Weights of a small text-conditioned image diffusion model.
Training: adamw at rate 0.0015, batches of 128.
Rows from block 8 of the denoiser of a small text-conditioned image diffusion model, named by matrix and row number. Rows with one number within an expert belong to one neuron, the router's apart. Each number is 200 + 40 x the weight over its row's rms, rounded and kept within 0 to 999. All counts start at 0.
Before each expert's rows are labels from the 100 images, of 14976 (inputs lightly noised), where the router gives the expert most weight on average: "top examples" is what is common among them. Only what is clearly more common there than usual is listed. The data: regions of photos with short descriptions (Visual Genome).
# router: router (model.blocks.8.mlp.router.weight, 16x192), inputs 0-63
# gate: expert gate (model.blocks.8.mlp.gate, 16x48x192), inputs 0-63
# up: expert up (model.blocks.8.mlp.up, 16x48x192), inputs 0-63
# down: expert down (model.blocks.8.mlp.down, 16x192x48, transposed), outputs 0-63

# expert 1
top examples: text has "sky"
router.1,202,244,193,229,165,140,133,147,236,201,155,179,225,200,236,217,228,259,186,192,173,221,190,215,198,198,138,187,153,198,191,176,223,318,179,236,273,216,252,276,190,231,209,246,197,227,184,215,177,191,191,216,190,218,233,222,190,214,255,132,173,185,195,132
gate.0,79,212,206,224,160,110,158,160,181,158,191,209,262,205,184,224,177,266,203,159,173,315,238,189,269,136,231,185,206,187,228,223,191,180,235,107,270,185,202,215,229,207,162,229,180,227,254,178,157,222,234,187,272,208,190,200,257,92,165,202,177,117,186,182
up.0,147,180,233,181,157,140,111,163,194,137,184,187,200,218,189,165,191,197,227,176,186,265,186,184,245,117,236,188,242,231,228,202,189,193,226,123,229,211,247,184,231,249,200,194,217,179,204,177,253,221,211,197,261,268,200,183,178,185,127,171,205,224,163,212
down.0,111,214,233,177,117,215,244,202,201,210,81,226,162,170,210,210,150,249,206,218,190,170,208,129,277,121,196,157,191,242,142,242,267,286,177,241,146,224,236,209,277,177,237,214,179,217,222,206,247,211,174,178,136,255,185,197,168,180,183,226,129,208,200,219
gate.1,204,170,164,217,181,220,203,189,215,203,214,197,127,178,200,213,215,196,221,159,220,213,232,176,193,226,265,103,146,198,172,185,194,213,241,183,220,163,209,112,214,80,263,205,197,184,188,118,184,186,215,185,201,285,197,143,217,211,196,253,233,239,205,195
up.1,175,207,161,211,227,193,211,177,159,144,259,199,144,162,220,228,206,274,191,155,234,158,244,178,226,153,238,185,155,234,189,240,254,184,288,203,206,142,200,137,183,71,272,267,135,241,229,210,211,219,218,198,239,210,206,134,248,199,199,200,180,183,220,204
down.1,169,185,152,160,66,216,170,163,172,170,247,161,170,183,266,148,181,269,210,227,252,169,230,233,227,86,293,180,169,202,207,174,247,191,217,198,206,177,242,203,215,193,217,192,184,174,240,205,141,244,228,208,221,173,156,157,189,192,168,167,227,169,182,255
gate.2,213,199,267,160,169,168,103,191,154,265,144,221,147,241,171,254,194,170,204,161,166,217,115,253,223,224,175,146,190,210,207,163,175,248,157,166,152,166,173,185,184,163,193,162,236,178,176,170,208,157,218,174,342,187,197,189,129,167,232,192,154,211,178,190
up.2,153,191,209,180,105,209,67,192,134,219,173,250,170,206,177,243,261,225,184,189,191,213,166,238,210,213,148,215,166,220,199,165,225,268,242,160,198,219,210,168,160,218,224,195,224,188,208,150,196,180,256,179,302,191,171,186,197,235,219,204,142,216,216,237
down.2,224,199,259,164,174,242,356,170,163,194,149,179,205,189,188,168,219,211,178,189,200,199,196,179,259,167,204,199,187,151,208,188,230,189,121,111,281,181,142,202,120,232,158,220,253,218,230,209,193,187,252,168,231,192,223,234,197,234,141,277,164,250,190,241
gate.3,195,202,210,188,146,201,162,160,187,161,223,236,179,256,168,201,222,251,212,164,244,239,170,176,224,133,189,180,233,226,217,190,176,229,175,162,216,192,259,189,215,225,163,241,181,131,190,125,174,244,187,228,289,280,224,212,172,149,229,191,196,264,196,202
up.3,164,187,230,187,128,143,101,222,173,195,153,154,154,165,229,209,216,291,224,208,204,266,233,205,245,148,157,144,177,214,227,212,182,204,248,162,229,211,184,227,196,141,173,189,215,169,185,77,209,181,217,153,299,229,235,219,206,161,195,169,238,207,171,154
down.3,234,190,209,301,154,198,272,208,222,192,202,197,180,263,279,251,174,221,207,177,174,186,211,151,320,158,182,194,133,220,181,256,201,217,217,216,151,174,186,228,222,225,187,195,191,162,222,235,211,254,216,193,168,196,206,268,132,177,162,150,199,267,205,311
gate.4,182,221,267,199,185,98,270,242,211,237,212,232,291,158,147,214,208,228,158,172,200,222,194,217,275,219,141,168,143,221,177,108,207,168,225,176,208,186,213,171,257,177,178,201,236,250,235,178,160,117,158,182,250,174,227,176,201,204,264,217,209,171,173,209
up.4,176,180,201,261,195,143,146,160,170,166,218,229,231,214,199,229,208,164,246,233,123,214,201,208,193,233,125,130,144,161,238,108,209,259,232,197,240,182,202,150,248,141,240,219,224,226,227,155,183,144,193,215,211,179,210,170,258,141,210,207,159,233,247,236
down.4,190,231,221,163,140,137,406,220,204,134,237,142,248,172,219,221,221,183,182,230,211,245,181,203,191,163,143,203,198,218,161,198,172,266,159,172,165,220,192,219,173,169,191,122,187,237,195,151,199,208,167,158,213,110,174,243,184,231,157,183,180,150,260,255
gate.5,223,226,152,167,126,265,160,252,190,231,184,255,160,207,274,172,234,231,225,129,203,292,195,196,143,192,220,176,225,212,194,217,164,204,175,192,166,218,253,155,240,232,168,231,218,155,186,210,235,221,213,227,211,246,220,203,215,259,169,224,168,237,187,247
up.5,157,242,259,185,295,187,291,158,231,194,192,243,224,201,102,165,227,186,270,196,225,158,210,207,232,223,200,172,141,216,218,125,215,177,95,170,204,207,196,131,201,162,244,223,169,264,203,267,167,190,176,239,171,160,206,199,205,125,215,176,147,194,229,182
down.5,160,208,165,205,236,197,81,158,218,213,164,173,203,198,113,178,188,138,212,177,221,137,142,215,96,206,212,234,168,178,203,186,197,157,303,193,191,158,178,153,224,180,236,238,167,152,189,232,212,217,222,180,231,217,224,184,224,158,262,224,171,212,266,137
gate.6,161,211,238,180,210,201,220,194,201,243,218,193,195,235,135,165,201,196,198,246,180,230,200,171,137,199,258,228,173,153,240,219,151,132,176,201,259,225,192,272,212,268,157,228,255,240,207,188,203,240,216,219,177,217,146,244,221,209,216,187,219,215,239,202
up.6,222,184,206,203,118,261,258,202,189,242,189,199,162,196,266,161,257,209,181,214,199,182,188,202,170,231,176,192,106,227,200,235,211,157,214,219,239,223,259,200,232,184,272,221,192,186,189,184,272,160,200,191,202,212,170,202,183,227,198,225,233,215,243,156
down.6,207,245,187,204,274,263,131,203,188,191,192,192,229,193,147,203,180,146,198,175,167,259,248,267,123,269,78,225,167,203,232,202,231,201,257,238,192,241,208,210,318,183,216,216,170,256,202,213,166,169,277,238,122,253,190,238,213,193,265,224,163,176,189,195
gate.7,169,217,213,208,198,203,95,149,160,147,164,217,157,254,192,188,214,250,257,168,216,271,153,193,207,171,121,242,193,232,182,267,236,269,207,201,179,190,206,201,179,186,249,179,205,236,207,227,265,124,163,203,239,111,223,187,205,195,241,162,154,189,215,206
up.7,182,193,231,159,263,166,134,205,231,190,116,174,194,208,201,185,225,240,252,236,174,253,168,253,167,228,234,221,246,210,161,247,245,283,174,205,181,263,173,224,207,203,196,146,171,213,246,259,123,153,188,195,272,117,215,167,168,159,216,168,185,185,214,152
down.7,267,146,197,123,120,221,314,177,186,172,144,229,237,215,249,147,220,237,279,169,196,221,134,178,146,174,187,166,193,233,253,207,237,189,286,177,143,232,204,279,250,212,227,187,178,199,235,166,184,184,193,248,180,144,277,205,248,158,235,143,194,204,192,213

# expert 10
top examples: text has "sky"
router.10,225,180,189,242,213,221,117,190,194,178,188,221,217,243,176,267,188,215,229,143,233,181,226,170,270,220,168,208,130,195,210,158,217,237,178,202,132,224,212,135,183,241,203,184,165,188,163,140,159,208,184,103,165,283,170,186,183,141,237,269,235,136,251,162
gate.0,188,197,206,247,215,254,157,191,223,206,215,218,195,220,151,172,206,209,197,191,236,184,230,253,256,250,186,185,224,146,184,257,198,179,148,202,210,238,209,175,154,130,203,178,183,163,237,169,167,136,205,117,141,160,190,202,211,113,157,254,248,134,180,180
up.0,233,186,216,208,217,154,251,229,216,234,222,229,269,201,200,168,168,155,194,241,106,219,211,198,185,208,170,156,229,247,159,196,174,203,282,203,201,193,131,191,230,208,171,187,155,242,191,243,194,228,174,160,160,167,204,184,172,228,175,103,207,160,204,260
down.0,168,184,182,202,180,196,162,202,251,128,183,242,202,184,208,176,236,245,242,211,209,238,200,310,177,266,171,208,188,173,187,206,196,224,183,149,214,255,216,180,210,148,205,231,118,180,231,235,181,189,209,175,153,232,251,196,179,243,169,202,91,229,230,264
gate.1,148,234,129,241,169,200,225,221,201,244,189,240,183,138,194,196,226,146,173,190,189,209,171,218,170,296,287,208,232,160,196,183,216,186,251,201,245,256,155,167,241,134,199,263,159,185,265,279,69,211,190,174,132,196,194,203,196,246,194,199,177,180,204,222
up.1,125,229,131,168,153,177,167,176,233,265,164,221,135,182,287,185,230,194,195,199,177,217,205,232,217,259,279,221,214,161,245,123,173,224,294,169,209,224,228,173,281,179,176,270,193,147,219,157,74,258,174,214,160,249,180,237,203,193,237,178,211,209,206,236
down.1,224,195,113,215,229,198,165,153,198,183,196,174,194,218,187,185,186,200,232,178,248,195,194,198,93,165,248,247,188,308,158,211,140,102,137,229,117,195,214,215,353,276,216,168,262,195,182,203,244,236,246,221,183,171,143,218,197,221,209,242,209,200,190,165
gate.2,218,235,247,209,231,209,0,183,166,144,235,228,171,196,103,232,147,210,144,185,259,263,232,139,158,138,183,124,164,219,180,138,246,225,194,183,201,256,206,166,206,194,223,172,171,184,161,180,167,212,224,194,181,198,200,183,210,137,178,154,117,162,170,187
up.2,151,161,158,255,182,222,342,208,223,283,134,189,288,188,241,172,249,197,244,223,132,164,180,257,222,264,203,258,234,166,190,252,164,197,255,169,204,196,182,209,182,209,165,218,157,166,222,191,162,211,207,231,239,190,232,214,152,286,225,258,242,224,279,202
down.2,179,188,218,195,294,187,0,177,183,232,236,196,151,211,160,213,210,149,186,176,201,187,186,222,128,230,195,223,210,228,221,180,178,161,160,210,210,143,214,168,162,252,301,280,221,252,162,209,242,178,231,208,202,263,211,184,243,135,172,217,178,140,214,202
gate.3,224,228,271,215,159,246,320,173,162,165,195,166,123,170,230,190,185,204,255,206,198,184,143,209,212,217,338,183,158,187,271,194,224,175,207,208,192,230,176,234,232,191,225,201,251,198,193,141,187,173,196,231,278,206,200,228,184,103,192,178,248,175,149,149
up.3,196,218,215,230,177,180,179,168,250,174,151,153,140,161,231,252,218,186,244,200,171,244,137,186,231,172,241,210,204,217,239,297,187,184,152,183,195,238,155,208,209,175,162,225,158,225,165,270,184,267,219,218,219,268,227,175,183,176,239,161,188,176,181,156
down.3,78,236,247,273,174,198,373,247,196,208,253,220,155,179,195,210,152,172,185,213,182,203,207,191,180,210,219,186,159,177,164,248,238,168,229,205,147,205,246,182,248,165,226,197,182,231,233,224,170,191,244,218,215,238,214,304,211,221,293,247,237,257,190,189
gate.4,214,196,229,164,145,191,180,199,194,208,219,195,158,190,249,211,186,196,245,227,152,241,264,161,181,195,241,181,243,221,183,226,223,223,232,198,247,153,122,277,214,165,224,219,198,191,193,248,164,205,229,246,237,192,197,221,201,242,226,121,181,147,196,167
up.4,128,158,248,134,206,188,133,201,216,201,188,203,204,208,250,252,231,235,188,241,259,269,175,141,176,169,271,213,224,197,216,192,221,216,237,183,144,213,179,190,174,193,245,178,181,127,137,197,182,221,176,239,190,298,172,192,202,297,221,92,203,245,180,255
down.4,187,222,212,146,259,172,145,233,175,143,231,139,210,191,201,183,222,113,256,245,244,186,219,72,133,137,226,266,220,291,160,249,164,175,196,187,136,180,224,204,223,162,206,156,206,206,246,125,193,164,124,217,220,119,183,192,264,193,195,175,231,121,284,168
gate.5,178,219,262,219,206,158,223,202,166,201,171,206,221,227,174,188,194,139,227,279,230,216,153,206,153,195,288,206,183,157,200,116,217,170,228,230,214,221,224,106,265,206,252,242,207,197,247,105,147,143,144,221,263,193,167,226,191,79,220,214,191,205,151,208
up.5,185,162,170,118,177,200,0,197,201,128,206,182,173,197,237,182,207,178,223,243,217,169,222,239,242,122,130,213,192,222,165,196,228,226,93,178,185,187,172,174,172,329,170,178,221,290,211,265,202,223,242,260,118,250,210,125,230,251,259,189,203,227,204,223
down.5,143,182,183,229,203,200,284,176,188,187,204,151,199,210,232,173,118,261,247,227,169,232,172,224,210,231,108,177,173,251,211,219,224,206,236,228,180,169,174,143,158,140,205,189,210,217,220,206,207,175,237,244,144,183,212,215,273,165,196,301,161,224,213,203
gate.6,197,220,150,126,165,258,203,178,192,165,242,208,200,227,268,276,220,261,285,206,248,174,222,238,282,269,180,248,162,219,183,193,163,173,175,223,202,193,209,191,220,185,205,194,290,187,213,228,178,246,166,193,146,233,240,188,223,129,204,239,137,249,197,236
up.6,207,194,178,94,211,178,367,192,224,228,245,209,133,169,271,196,186,168,286,263,223,128,171,227,243,249,224,194,196,191,174,149,162,146,214,225,222,129,199,189,255,180,215,280,210,225,269,198,196,186,181,221,206,159,205,180,249,182,231,228,198,252,121,173
down.6,168,187,228,233,230,241,122,213,209,129,227,222,118,177,189,153,244,191,164,266,191,109,157,196,173,304,232,149,201,158,241,264,186,208,186,245,161,206,237,219,175,225,197,187,148,195,215,221,226,283,163,189,276,141,220,227,242,231,200,187,185,295,152,218
gate.7,213,188,180,244,216,229,215,181,309,222,145,160,204,234,146,201,174,228,213,248,275,249,199,233,225,224,238,224,198,155,187,215,154,240,208,209,157,201,227,149,180,257,204,261,185,117,191,256,166,221,134,206,171,188,172,185,209,82,226,249,184,200,223,156
up.7,228,278,218,200,250,209,197,217,226,180,154,240,172,257,170,206,187,180,167,286,224,251,196,224,211,204,212,193,171,162,216,110,163,219,196,206,191,206,209,195,200,206,200,263,187,137,195,183,161,119,196,250,255,153,220,254,155,116,197,262,154,195,204,114
down.7,176,228,202,135,204,181,211,241,227,225,173,181,217,154,229,185,215,238,189,175,193,214,249,170,254,126,263,160,206,228,255,177,193,194,140,273,218,274,202,231,152,206,188,173,258,184,239,184,200,198,146,179,248,211,257,215,180,283,186,121,231,200,225,155

# expert 5
top examples: text has "blue"
router.5,260,160,198,241,182,176,273,211,255,206,211,146,206,196,214,185,177,205,190,211,158,246,173,201,268,150,146,235,209,203,199,263,208,214,200,173,239,167,182,221,253,206,233,250,187,158,253,258,262,194,174,181,86,187,205,173,174,231,218,137,206,124,213,198
gate.0,149,177,232,216,236,169,238,240,215,232,212,206,270,228,220,139,218,222,215,231,227,198,220,199,206,193,216,298,218,168,220,231,180,168,173,237,221,246,173,190,145,141,171,230,161,131,159,196,154,195,157,207,121,271,228,208,219,221,124,176,260,192,219,331
up.0,230,179,198,172,209,193,253,268,201,239,262,209,236,208,183,134,204,178,241,186,153,151,188,257,267,191,135,199,173,175,255,230,247,172,176,212,219,233,231,176,138,151,264,236,165,194,146,223,208,198,137,262,97,302,159,261,166,186,137,150,293,198,208,267
down.0,216,163,245,156,269,214,243,137,169,232,196,209,176,245,193,239,213,136,181,201,243,243,187,268,153,238,255,188,183,161,156,183,186,146,184,104,207,186,210,245,201,215,245,179,203,132,235,175,173,192,141,132,275,133,284,207,169,183,155,247,168,222,212,343
gate.1,203,214,170,151,186,207,207,240,246,167,191,290,181,187,274,187,180,188,160,204,235,187,168,207,221,195,146,160,343,197,159,206,237,182,186,251,180,187,239,253,208,159,205,277,212,203,106,252,203,198,153,223,174,248,202,139,196,188,190,196,196,270,229,277
up.1,168,144,210,305,205,180,206,167,145,245,168,168,210,201,166,154,237,235,238,223,152,250,177,259,162,235,245,232,134,184,206,240,169,179,150,187,248,249,234,148,215,163,176,162,161,135,280,158,166,195,171,168,237,170,139,248,240,220,195,188,232,173,143,119
down.1,193,186,122,267,192,150,178,245,196,187,168,192,252,191,231,151,182,217,140,196,200,184,220,206,232,95,254,127,211,157,154,214,202,214,169,292,207,230,183,285,223,225,200,188,141,181,118,200,181,192,204,188,149,215,228,154,206,215,227,156,198,194,163,124
gate.2,181,210,159,247,189,258,204,176,179,120,215,221,130,133,213,215,229,224,244,220,228,272,202,197,194,117,198,208,208,134,225,225,192,218,245,236,244,216,119,237,192,137,170,248,230,181,214,228,192,144,197,189,131,213,221,259,174,156,192,202,215,163,212,225
up.2,212,190,246,187,251,170,201,260,195,302,214,222,262,252,253,188,201,199,182,198,190,167,215,223,210,257,201,204,197,218,191,182,219,176,183,182,175,221,217,200,202,213,163,177,197,209,138,149,175,233,191,193,230,217,180,153,191,211,200,158,174,229,171,163
down.2,178,191,205,224,204,116,168,160,170,269,226,196,247,121,213,158,206,212,200,210,264,134,182,203,259,189,224,214,212,258,224,217,266,178,205,268,193,244,175,196,206,184,171,238,186,286,234,129,175,234,224,216,169,194,196,226,238,173,257,211,198,256,130,86
gate.3,214,178,189,215,184,170,229,195,212,253,214,135,185,174,237,119,176,206,242,137,161,215,166,218,231,227,254,180,220,213,170,255,167,160,185,234,289,151,208,186,241,210,160,194,227,217,190,147,234,209,221,184,280,152,198,209,196,215,205,192,244,225,167,163
up.3,150,241,145,271,198,216,161,229,231,227,245,213,234,196,200,155,190,237,153,196,224,221,282,202,205,151,142,189,209,143,192,210,182,262,242,205,196,181,205,243,233,204,182,217,271,134,226,117,153,137,172,163,205,137,174,150,255,191,218,203,180,309,194,186
down.3,185,132,185,125,212,164,219,199,236,203,149,206,208,194,102,222,180,153,265,301,203,200,187,314,163,187,230,158,214,143,199,142,223,217,249,203,299,225,249,212,179,215,166,158,166,169,243,166,195,213,220,167,178,135,268,264,166,197,237,186,218,294,190,166
gate.4,189,128,161,242,252,177,213,204,232,199,227,246,232,153,243,199,285,185,162,242,193,263,187,238,158,193,126,178,229,182,209,248,229,226,189,201,200,156,179,289,216,163,199,194,193,189,172,284,173,198,160,168,172,143,185,222,187,242,207,150,184,231,257,232
up.4,169,189,293,242,168,195,215,147,223,213,158,223,211,196,212,197,200,239,225,184,259,262,172,203,185,107,228,234,195,238,176,213,215,220,225,183,199,285,181,159,216,174,229,168,148,173,210,86,179,206,201,197,295,220,192,227,189,161,213,185,212,147,126,157
down.4,236,249,232,191,215,168,192,259,227,213,256,159,200,161,191,172,227,165,180,187,193,222,180,198,153,183,266,204,216,199,192,195,125,226,225,255,226,200,174,278,187,215,190,146,144,172,220,106,179,198,235,191,183,185,212,211,216,251,268,105,188,121,159,94
gate.5,184,164,204,197,297,171,278,184,220,319,192,151,252,187,231,191,268,201,216,225,196,165,138,240,215,198,201,278,217,193,161,217,264,231,204,191,194,184,149,218,159,151,214,218,230,151,214,225,168,171,179,178,194,155,142,263,205,203,250,140,250,218,215,260
up.5,252,216,207,198,204,204,170,168,194,154,202,217,216,193,158,253,124,186,197,237,186,225,265,155,194,204,191,115,149,179,220,157,155,194,213,201,276,243,153,168,239,184,161,136,199,248,230,194,186,219,263,205,186,150,277,132,214,153,186,178,126,158,166,129
down.5,194,209,245,231,239,205,151,233,243,180,242,242,175,199,153,148,313,243,236,214,201,231,185,193,229,272,199,239,198,171,171,190,172,141,150,219,259,252,216,215,120,235,185,177,159,236,225,208,253,205,260,187,179,205,161,226,237,185,160,196,275,136,187,114
gate.6,310,159,166,128,257,281,304,140,210,219,191,208,204,203,163,205,255,161,184,217,257,176,166,187,119,245,210,195,224,207,145,122,234,202,151,207,251,189,172,170,223,137,324,187,206,185,169,233,287,223,216,260,228,237,187,187,186,208,177,176,219,204,169,150
up.6,265,186,158,204,154,285,194,170,198,182,224,195,163,213,185,231,228,172,196,212,254,229,182,152,124,228,263,203,169,210,167,208,211,226,171,259,234,214,222,174,189,155,264,184,242,189,182,158,191,214,210,207,291,252,267,147,193,177,213,218,249,223,156,160
down.6,79,185,214,197,132,273,304,262,196,184,178,226,167,166,259,170,156,204,132,195,146,231,207,132,267,142,197,166,204,217,204,197,244,205,184,204,225,217,234,288,238,140,284,222,205,200,196,138,220,236,200,195,208,119,165,284,228,251,258,199,175,277,152,192
gate.7,240,237,148,158,233,171,211,216,165,232,220,168,217,167,180,185,225,226,243,179,181,218,107,173,197,225,140,221,187,225,212,144,218,233,179,257,182,193,214,229,189,217,235,228,190,235,225,193,243,184,173,147,203,182,138,241,118,182,219,167,196,223,194,187
up.7,209,192,203,191,248,154,239,183,194,261,173,180,224,221,201,163,276,253,213,188,165,211,194,193,238,220,155,240,214,236,142,152,241,186,125,204,190,172,244,216,264,154,208,209,229,194,225,198,213,201,184,195,205,160,147,219,201,108,168,211,189,251,176,204
down.7,189,200,258,160,247,168,204,167,212,257,112,187,231,219,187,220,180,174,196,210,172,228,254,185,192,180,173,176,191,233,234,176,235,239,219,135,237,217,198,232,181,192,221,198,229,185,144,175,217,90,171,230,249,218,151,187,172,233,310,300,188,154,181,192

# expert 8
top examples: text has "sky"; text has "white"; text has "blue"
router.8,198,181,221,209,224,211,182,212,144,130,215,203,198,157,142,266,214,144,216,187,211,191,241,201,159,164,130,157,148,131,220,281,209,169,238,258,219,239,177,248,194,207,231,116,234,217,231,240,189,144,151,161,161,161,204,227,184,215,149,250,164,230,230,263
gate.0,198,201,180,166,194,171,195,195,208,151,197,235,191,157,151,156,165,208,184,214,242,274,229,240,210,228,199,219,134,211,173,263,211,187,253,265,260,226,201,200,189,110,168,152,218,204,146,288,215,158,181,230,125,154,192,255,187,171,153,245,209,186,216,208
up.0,153,217,237,229,184,183,133,192,165,165,207,292,206,195,137,178,166,190,219,216,237,290,224,229,192,207,232,192,91,180,253,188,152,184,228,225,201,247,120,213,215,157,144,189,248,189,176,268,117,164,259,247,190,219,195,197,155,140,138,206,198,215,208,235
down.0,245,196,185,217,94,194,352,244,188,178,202,259,185,209,181,227,200,201,180,231,134,207,204,225,204,172,229,212,145,221,213,222,164,147,113,138,201,200,234,244,171,183,224,254,213,167,207,208,188,154,220,149,202,171,277,213,218,147,191,189,218,156,265,245
gate.1,215,187,98,235,216,288,198,213,294,144,188,144,236,214,250,111,243,204,210,209,228,191,187,150,208,237,229,277,162,187,175,263,231,204,174,212,247,182,143,225,191,139,244,236,164,222,204,211,177,191,193,217,191,294,140,146,281,230,230,187,201,199,207,204
up.1,211,222,285,206,170,185,167,211,180,269,227,243,161,176,198,262,153,195,157,216,305,170,195,253,185,161,193,186,193,223,190,177,163,187,246,221,133,227,179,186,238,250,169,122,237,213,206,207,142,212,183,176,207,138,251,218,230,136,168,185,175,242,188,253
down.1,213,220,204,210,236,149,78,189,194,321,170,211,178,189,175,192,238,248,205,173,195,199,185,294,191,213,161,214,231,180,222,208,127,232,199,193,132,228,236,181,162,196,186,185,197,218,179,167,196,204,205,202,185,268,164,198,227,134,222,222,168,118,243,144
gate.2,216,158,193,177,186,134,128,207,207,188,198,222,216,226,238,158,211,183,259,189,173,242,194,216,213,210,160,165,179,245,216,167,228,237,187,166,203,224,197,208,267,186,235,177,254,199,197,183,232,112,156,211,218,211,161,218,157,225,184,213,176,166,182,162
up.2,193,182,211,204,216,189,177,189,232,146,150,246,237,233,147,194,221,200,264,161,129,213,137,225,234,221,151,198,207,199,221,159,196,189,170,150,218,213,227,223,145,284,195,175,234,193,189,186,209,124,234,194,178,220,196,248,103,229,177,256,213,212,198,146
down.2,153,207,257,205,170,204,327,198,203,176,212,229,157,177,243,202,218,194,240,188,221,162,224,198,251,223,255,186,194,230,213,212,133,268,211,133,142,216,201,178,179,183,202,230,170,197,182,191,197,216,260,192,190,160,203,172,242,167,196,221,131,174,262,151
gate.3,186,198,308,234,266,98,207,234,179,181,270,219,156,156,184,226,155,182,171,224,244,151,245,186,242,170,162,119,158,192,216,168,184,193,224,202,156,224,166,191,213,147,204,181,240,150,226,245,167,163,185,151,181,139,185,221,141,91,164,168,147,132,244,278
up.3,160,203,315,233,285,154,213,201,203,184,258,199,171,170,181,246,214,223,205,159,281,171,237,177,204,212,147,186,161,124,266,211,148,161,164,191,153,261,234,249,255,161,181,226,252,117,178,229,192,140,180,176,181,198,203,149,132,75,137,188,191,174,236,273
down.3,229,179,171,187,243,108,316,188,172,194,187,199,162,225,195,225,198,240,253,246,145,251,209,205,205,213,155,211,195,238,201,250,160,215,149,174,148,238,223,130,162,223,195,212,176,163,193,222,206,157,149,229,201,194,166,202,199,173,86,203,177,202,274,270
gate.4,249,156,196,217,220,177,247,178,218,133,257,201,149,161,242,216,227,239,172,284,269,229,169,189,164,224,164,216,271,220,185,265,231,223,145,270,264,175,180,276,204,112,215,133,185,186,178,193,153,178,205,216,204,171,224,259,209,179,184,214,172,176,187,173
up.4,148,199,210,232,155,200,203,170,210,240,152,201,274,216,219,208,212,241,221,194,252,252,259,232,257,204,183,263,169,205,195,166,141,251,202,125,119,205,160,146,221,201,177,223,192,238,232,178,104,229,213,201,202,197,151,186,191,192,247,164,199,178,197,186
down.4,265,241,227,218,190,249,83,181,214,210,282,169,227,158,247,192,246,175,189,220,218,184,164,213,154,238,203,241,134,226,194,266,128,213,160,268,200,198,203,263,164,200,224,156,174,200,191,140,196,217,180,184,221,183,266,224,199,163,200,226,171,156,236,164
gate.5,213,214,127,213,179,216,182,243,202,130,220,207,183,203,156,204,219,173,184,221,180,234,190,236,200,197,154,212,172,167,188,188,232,205,312,209,240,228,136,227,200,182,162,266,179,242,218,156,154,194,225,154,192,139,222,235,188,241,225,259,227,183,182,287
up.5,169,204,185,256,163,263,142,231,174,121,165,201,263,189,167,166,200,178,185,209,178,204,221,254,178,200,144,203,212,239,159,213,211,201,284,229,243,236,206,187,167,130,167,241,174,223,192,156,235,154,223,163,155,134,205,281,190,224,207,318,238,200,177,240
down.5,206,175,183,287,167,244,226,209,173,203,174,254,175,200,171,162,158,276,164,188,204,196,170,257,164,248,149,122,237,204,203,123,181,155,172,154,241,260,191,176,170,195,172,241,185,178,191,257,173,195,228,139,206,173,311,217,182,219,143,187,209,248,181,254
gate.6,223,235,180,156,180,250,152,198,125,221,161,195,151,203,234,145,248,165,215,158,143,231,199,244,176,219,168,218,184,201,221,177,160,152,198,189,215,199,250,191,186,155,180,276,181,175,209,211,287,192,263,197,232,212,224,223,138,155,189,263,222,198,182,214
up.6,176,226,217,227,160,233,134,236,128,218,197,264,169,191,255,172,238,175,234,159,143,234,157,241,172,271,180,217,172,173,209,141,138,191,225,215,211,239,271,221,224,195,162,260,199,156,203,179,284,144,205,214,250,223,198,259,151,138,181,252,234,207,175,244
down.6,222,194,194,261,192,211,204,188,176,120,177,230,197,201,174,218,139,101,187,165,249,248,233,175,158,151,213,160,161,165,217,214,243,179,162,215,243,209,195,230,239,251,179,207,202,179,213,236,176,154,205,187,205,250,215,172,194,265,227,228,192,216,228,201
gate.7,177,146,116,238,205,257,161,191,168,112,216,203,189,146,220,208,248,162,209,241,245,219,254,220,248,138,142,218,206,187,190,302,241,182,222,212,214,153,146,255,206,203,234,180,198,188,198,195,180,147,159,213,107,174,209,213,175,191,247,185,189,200,237,231
up.7,207,144,157,185,191,265,153,228,124,101,222,225,194,179,181,197,176,154,235,179,133,190,257,178,174,166,149,177,131,229,211,251,209,123,202,210,232,156,214,252,180,251,234,211,221,196,206,266,313,139,174,207,102,205,204,152,164,198,171,180,212,230,210,235
down.7,199,111,174,138,177,240,227,211,207,151,195,212,215,247,218,264,201,232,213,198,173,196,169,188,218,187,204,174,124,187,184,197,233,184,127,167,284,177,231,166,203,283,216,189,188,214,177,264,210,222,162,207,225,158,219,183,167,198,106,214,207,216,226,318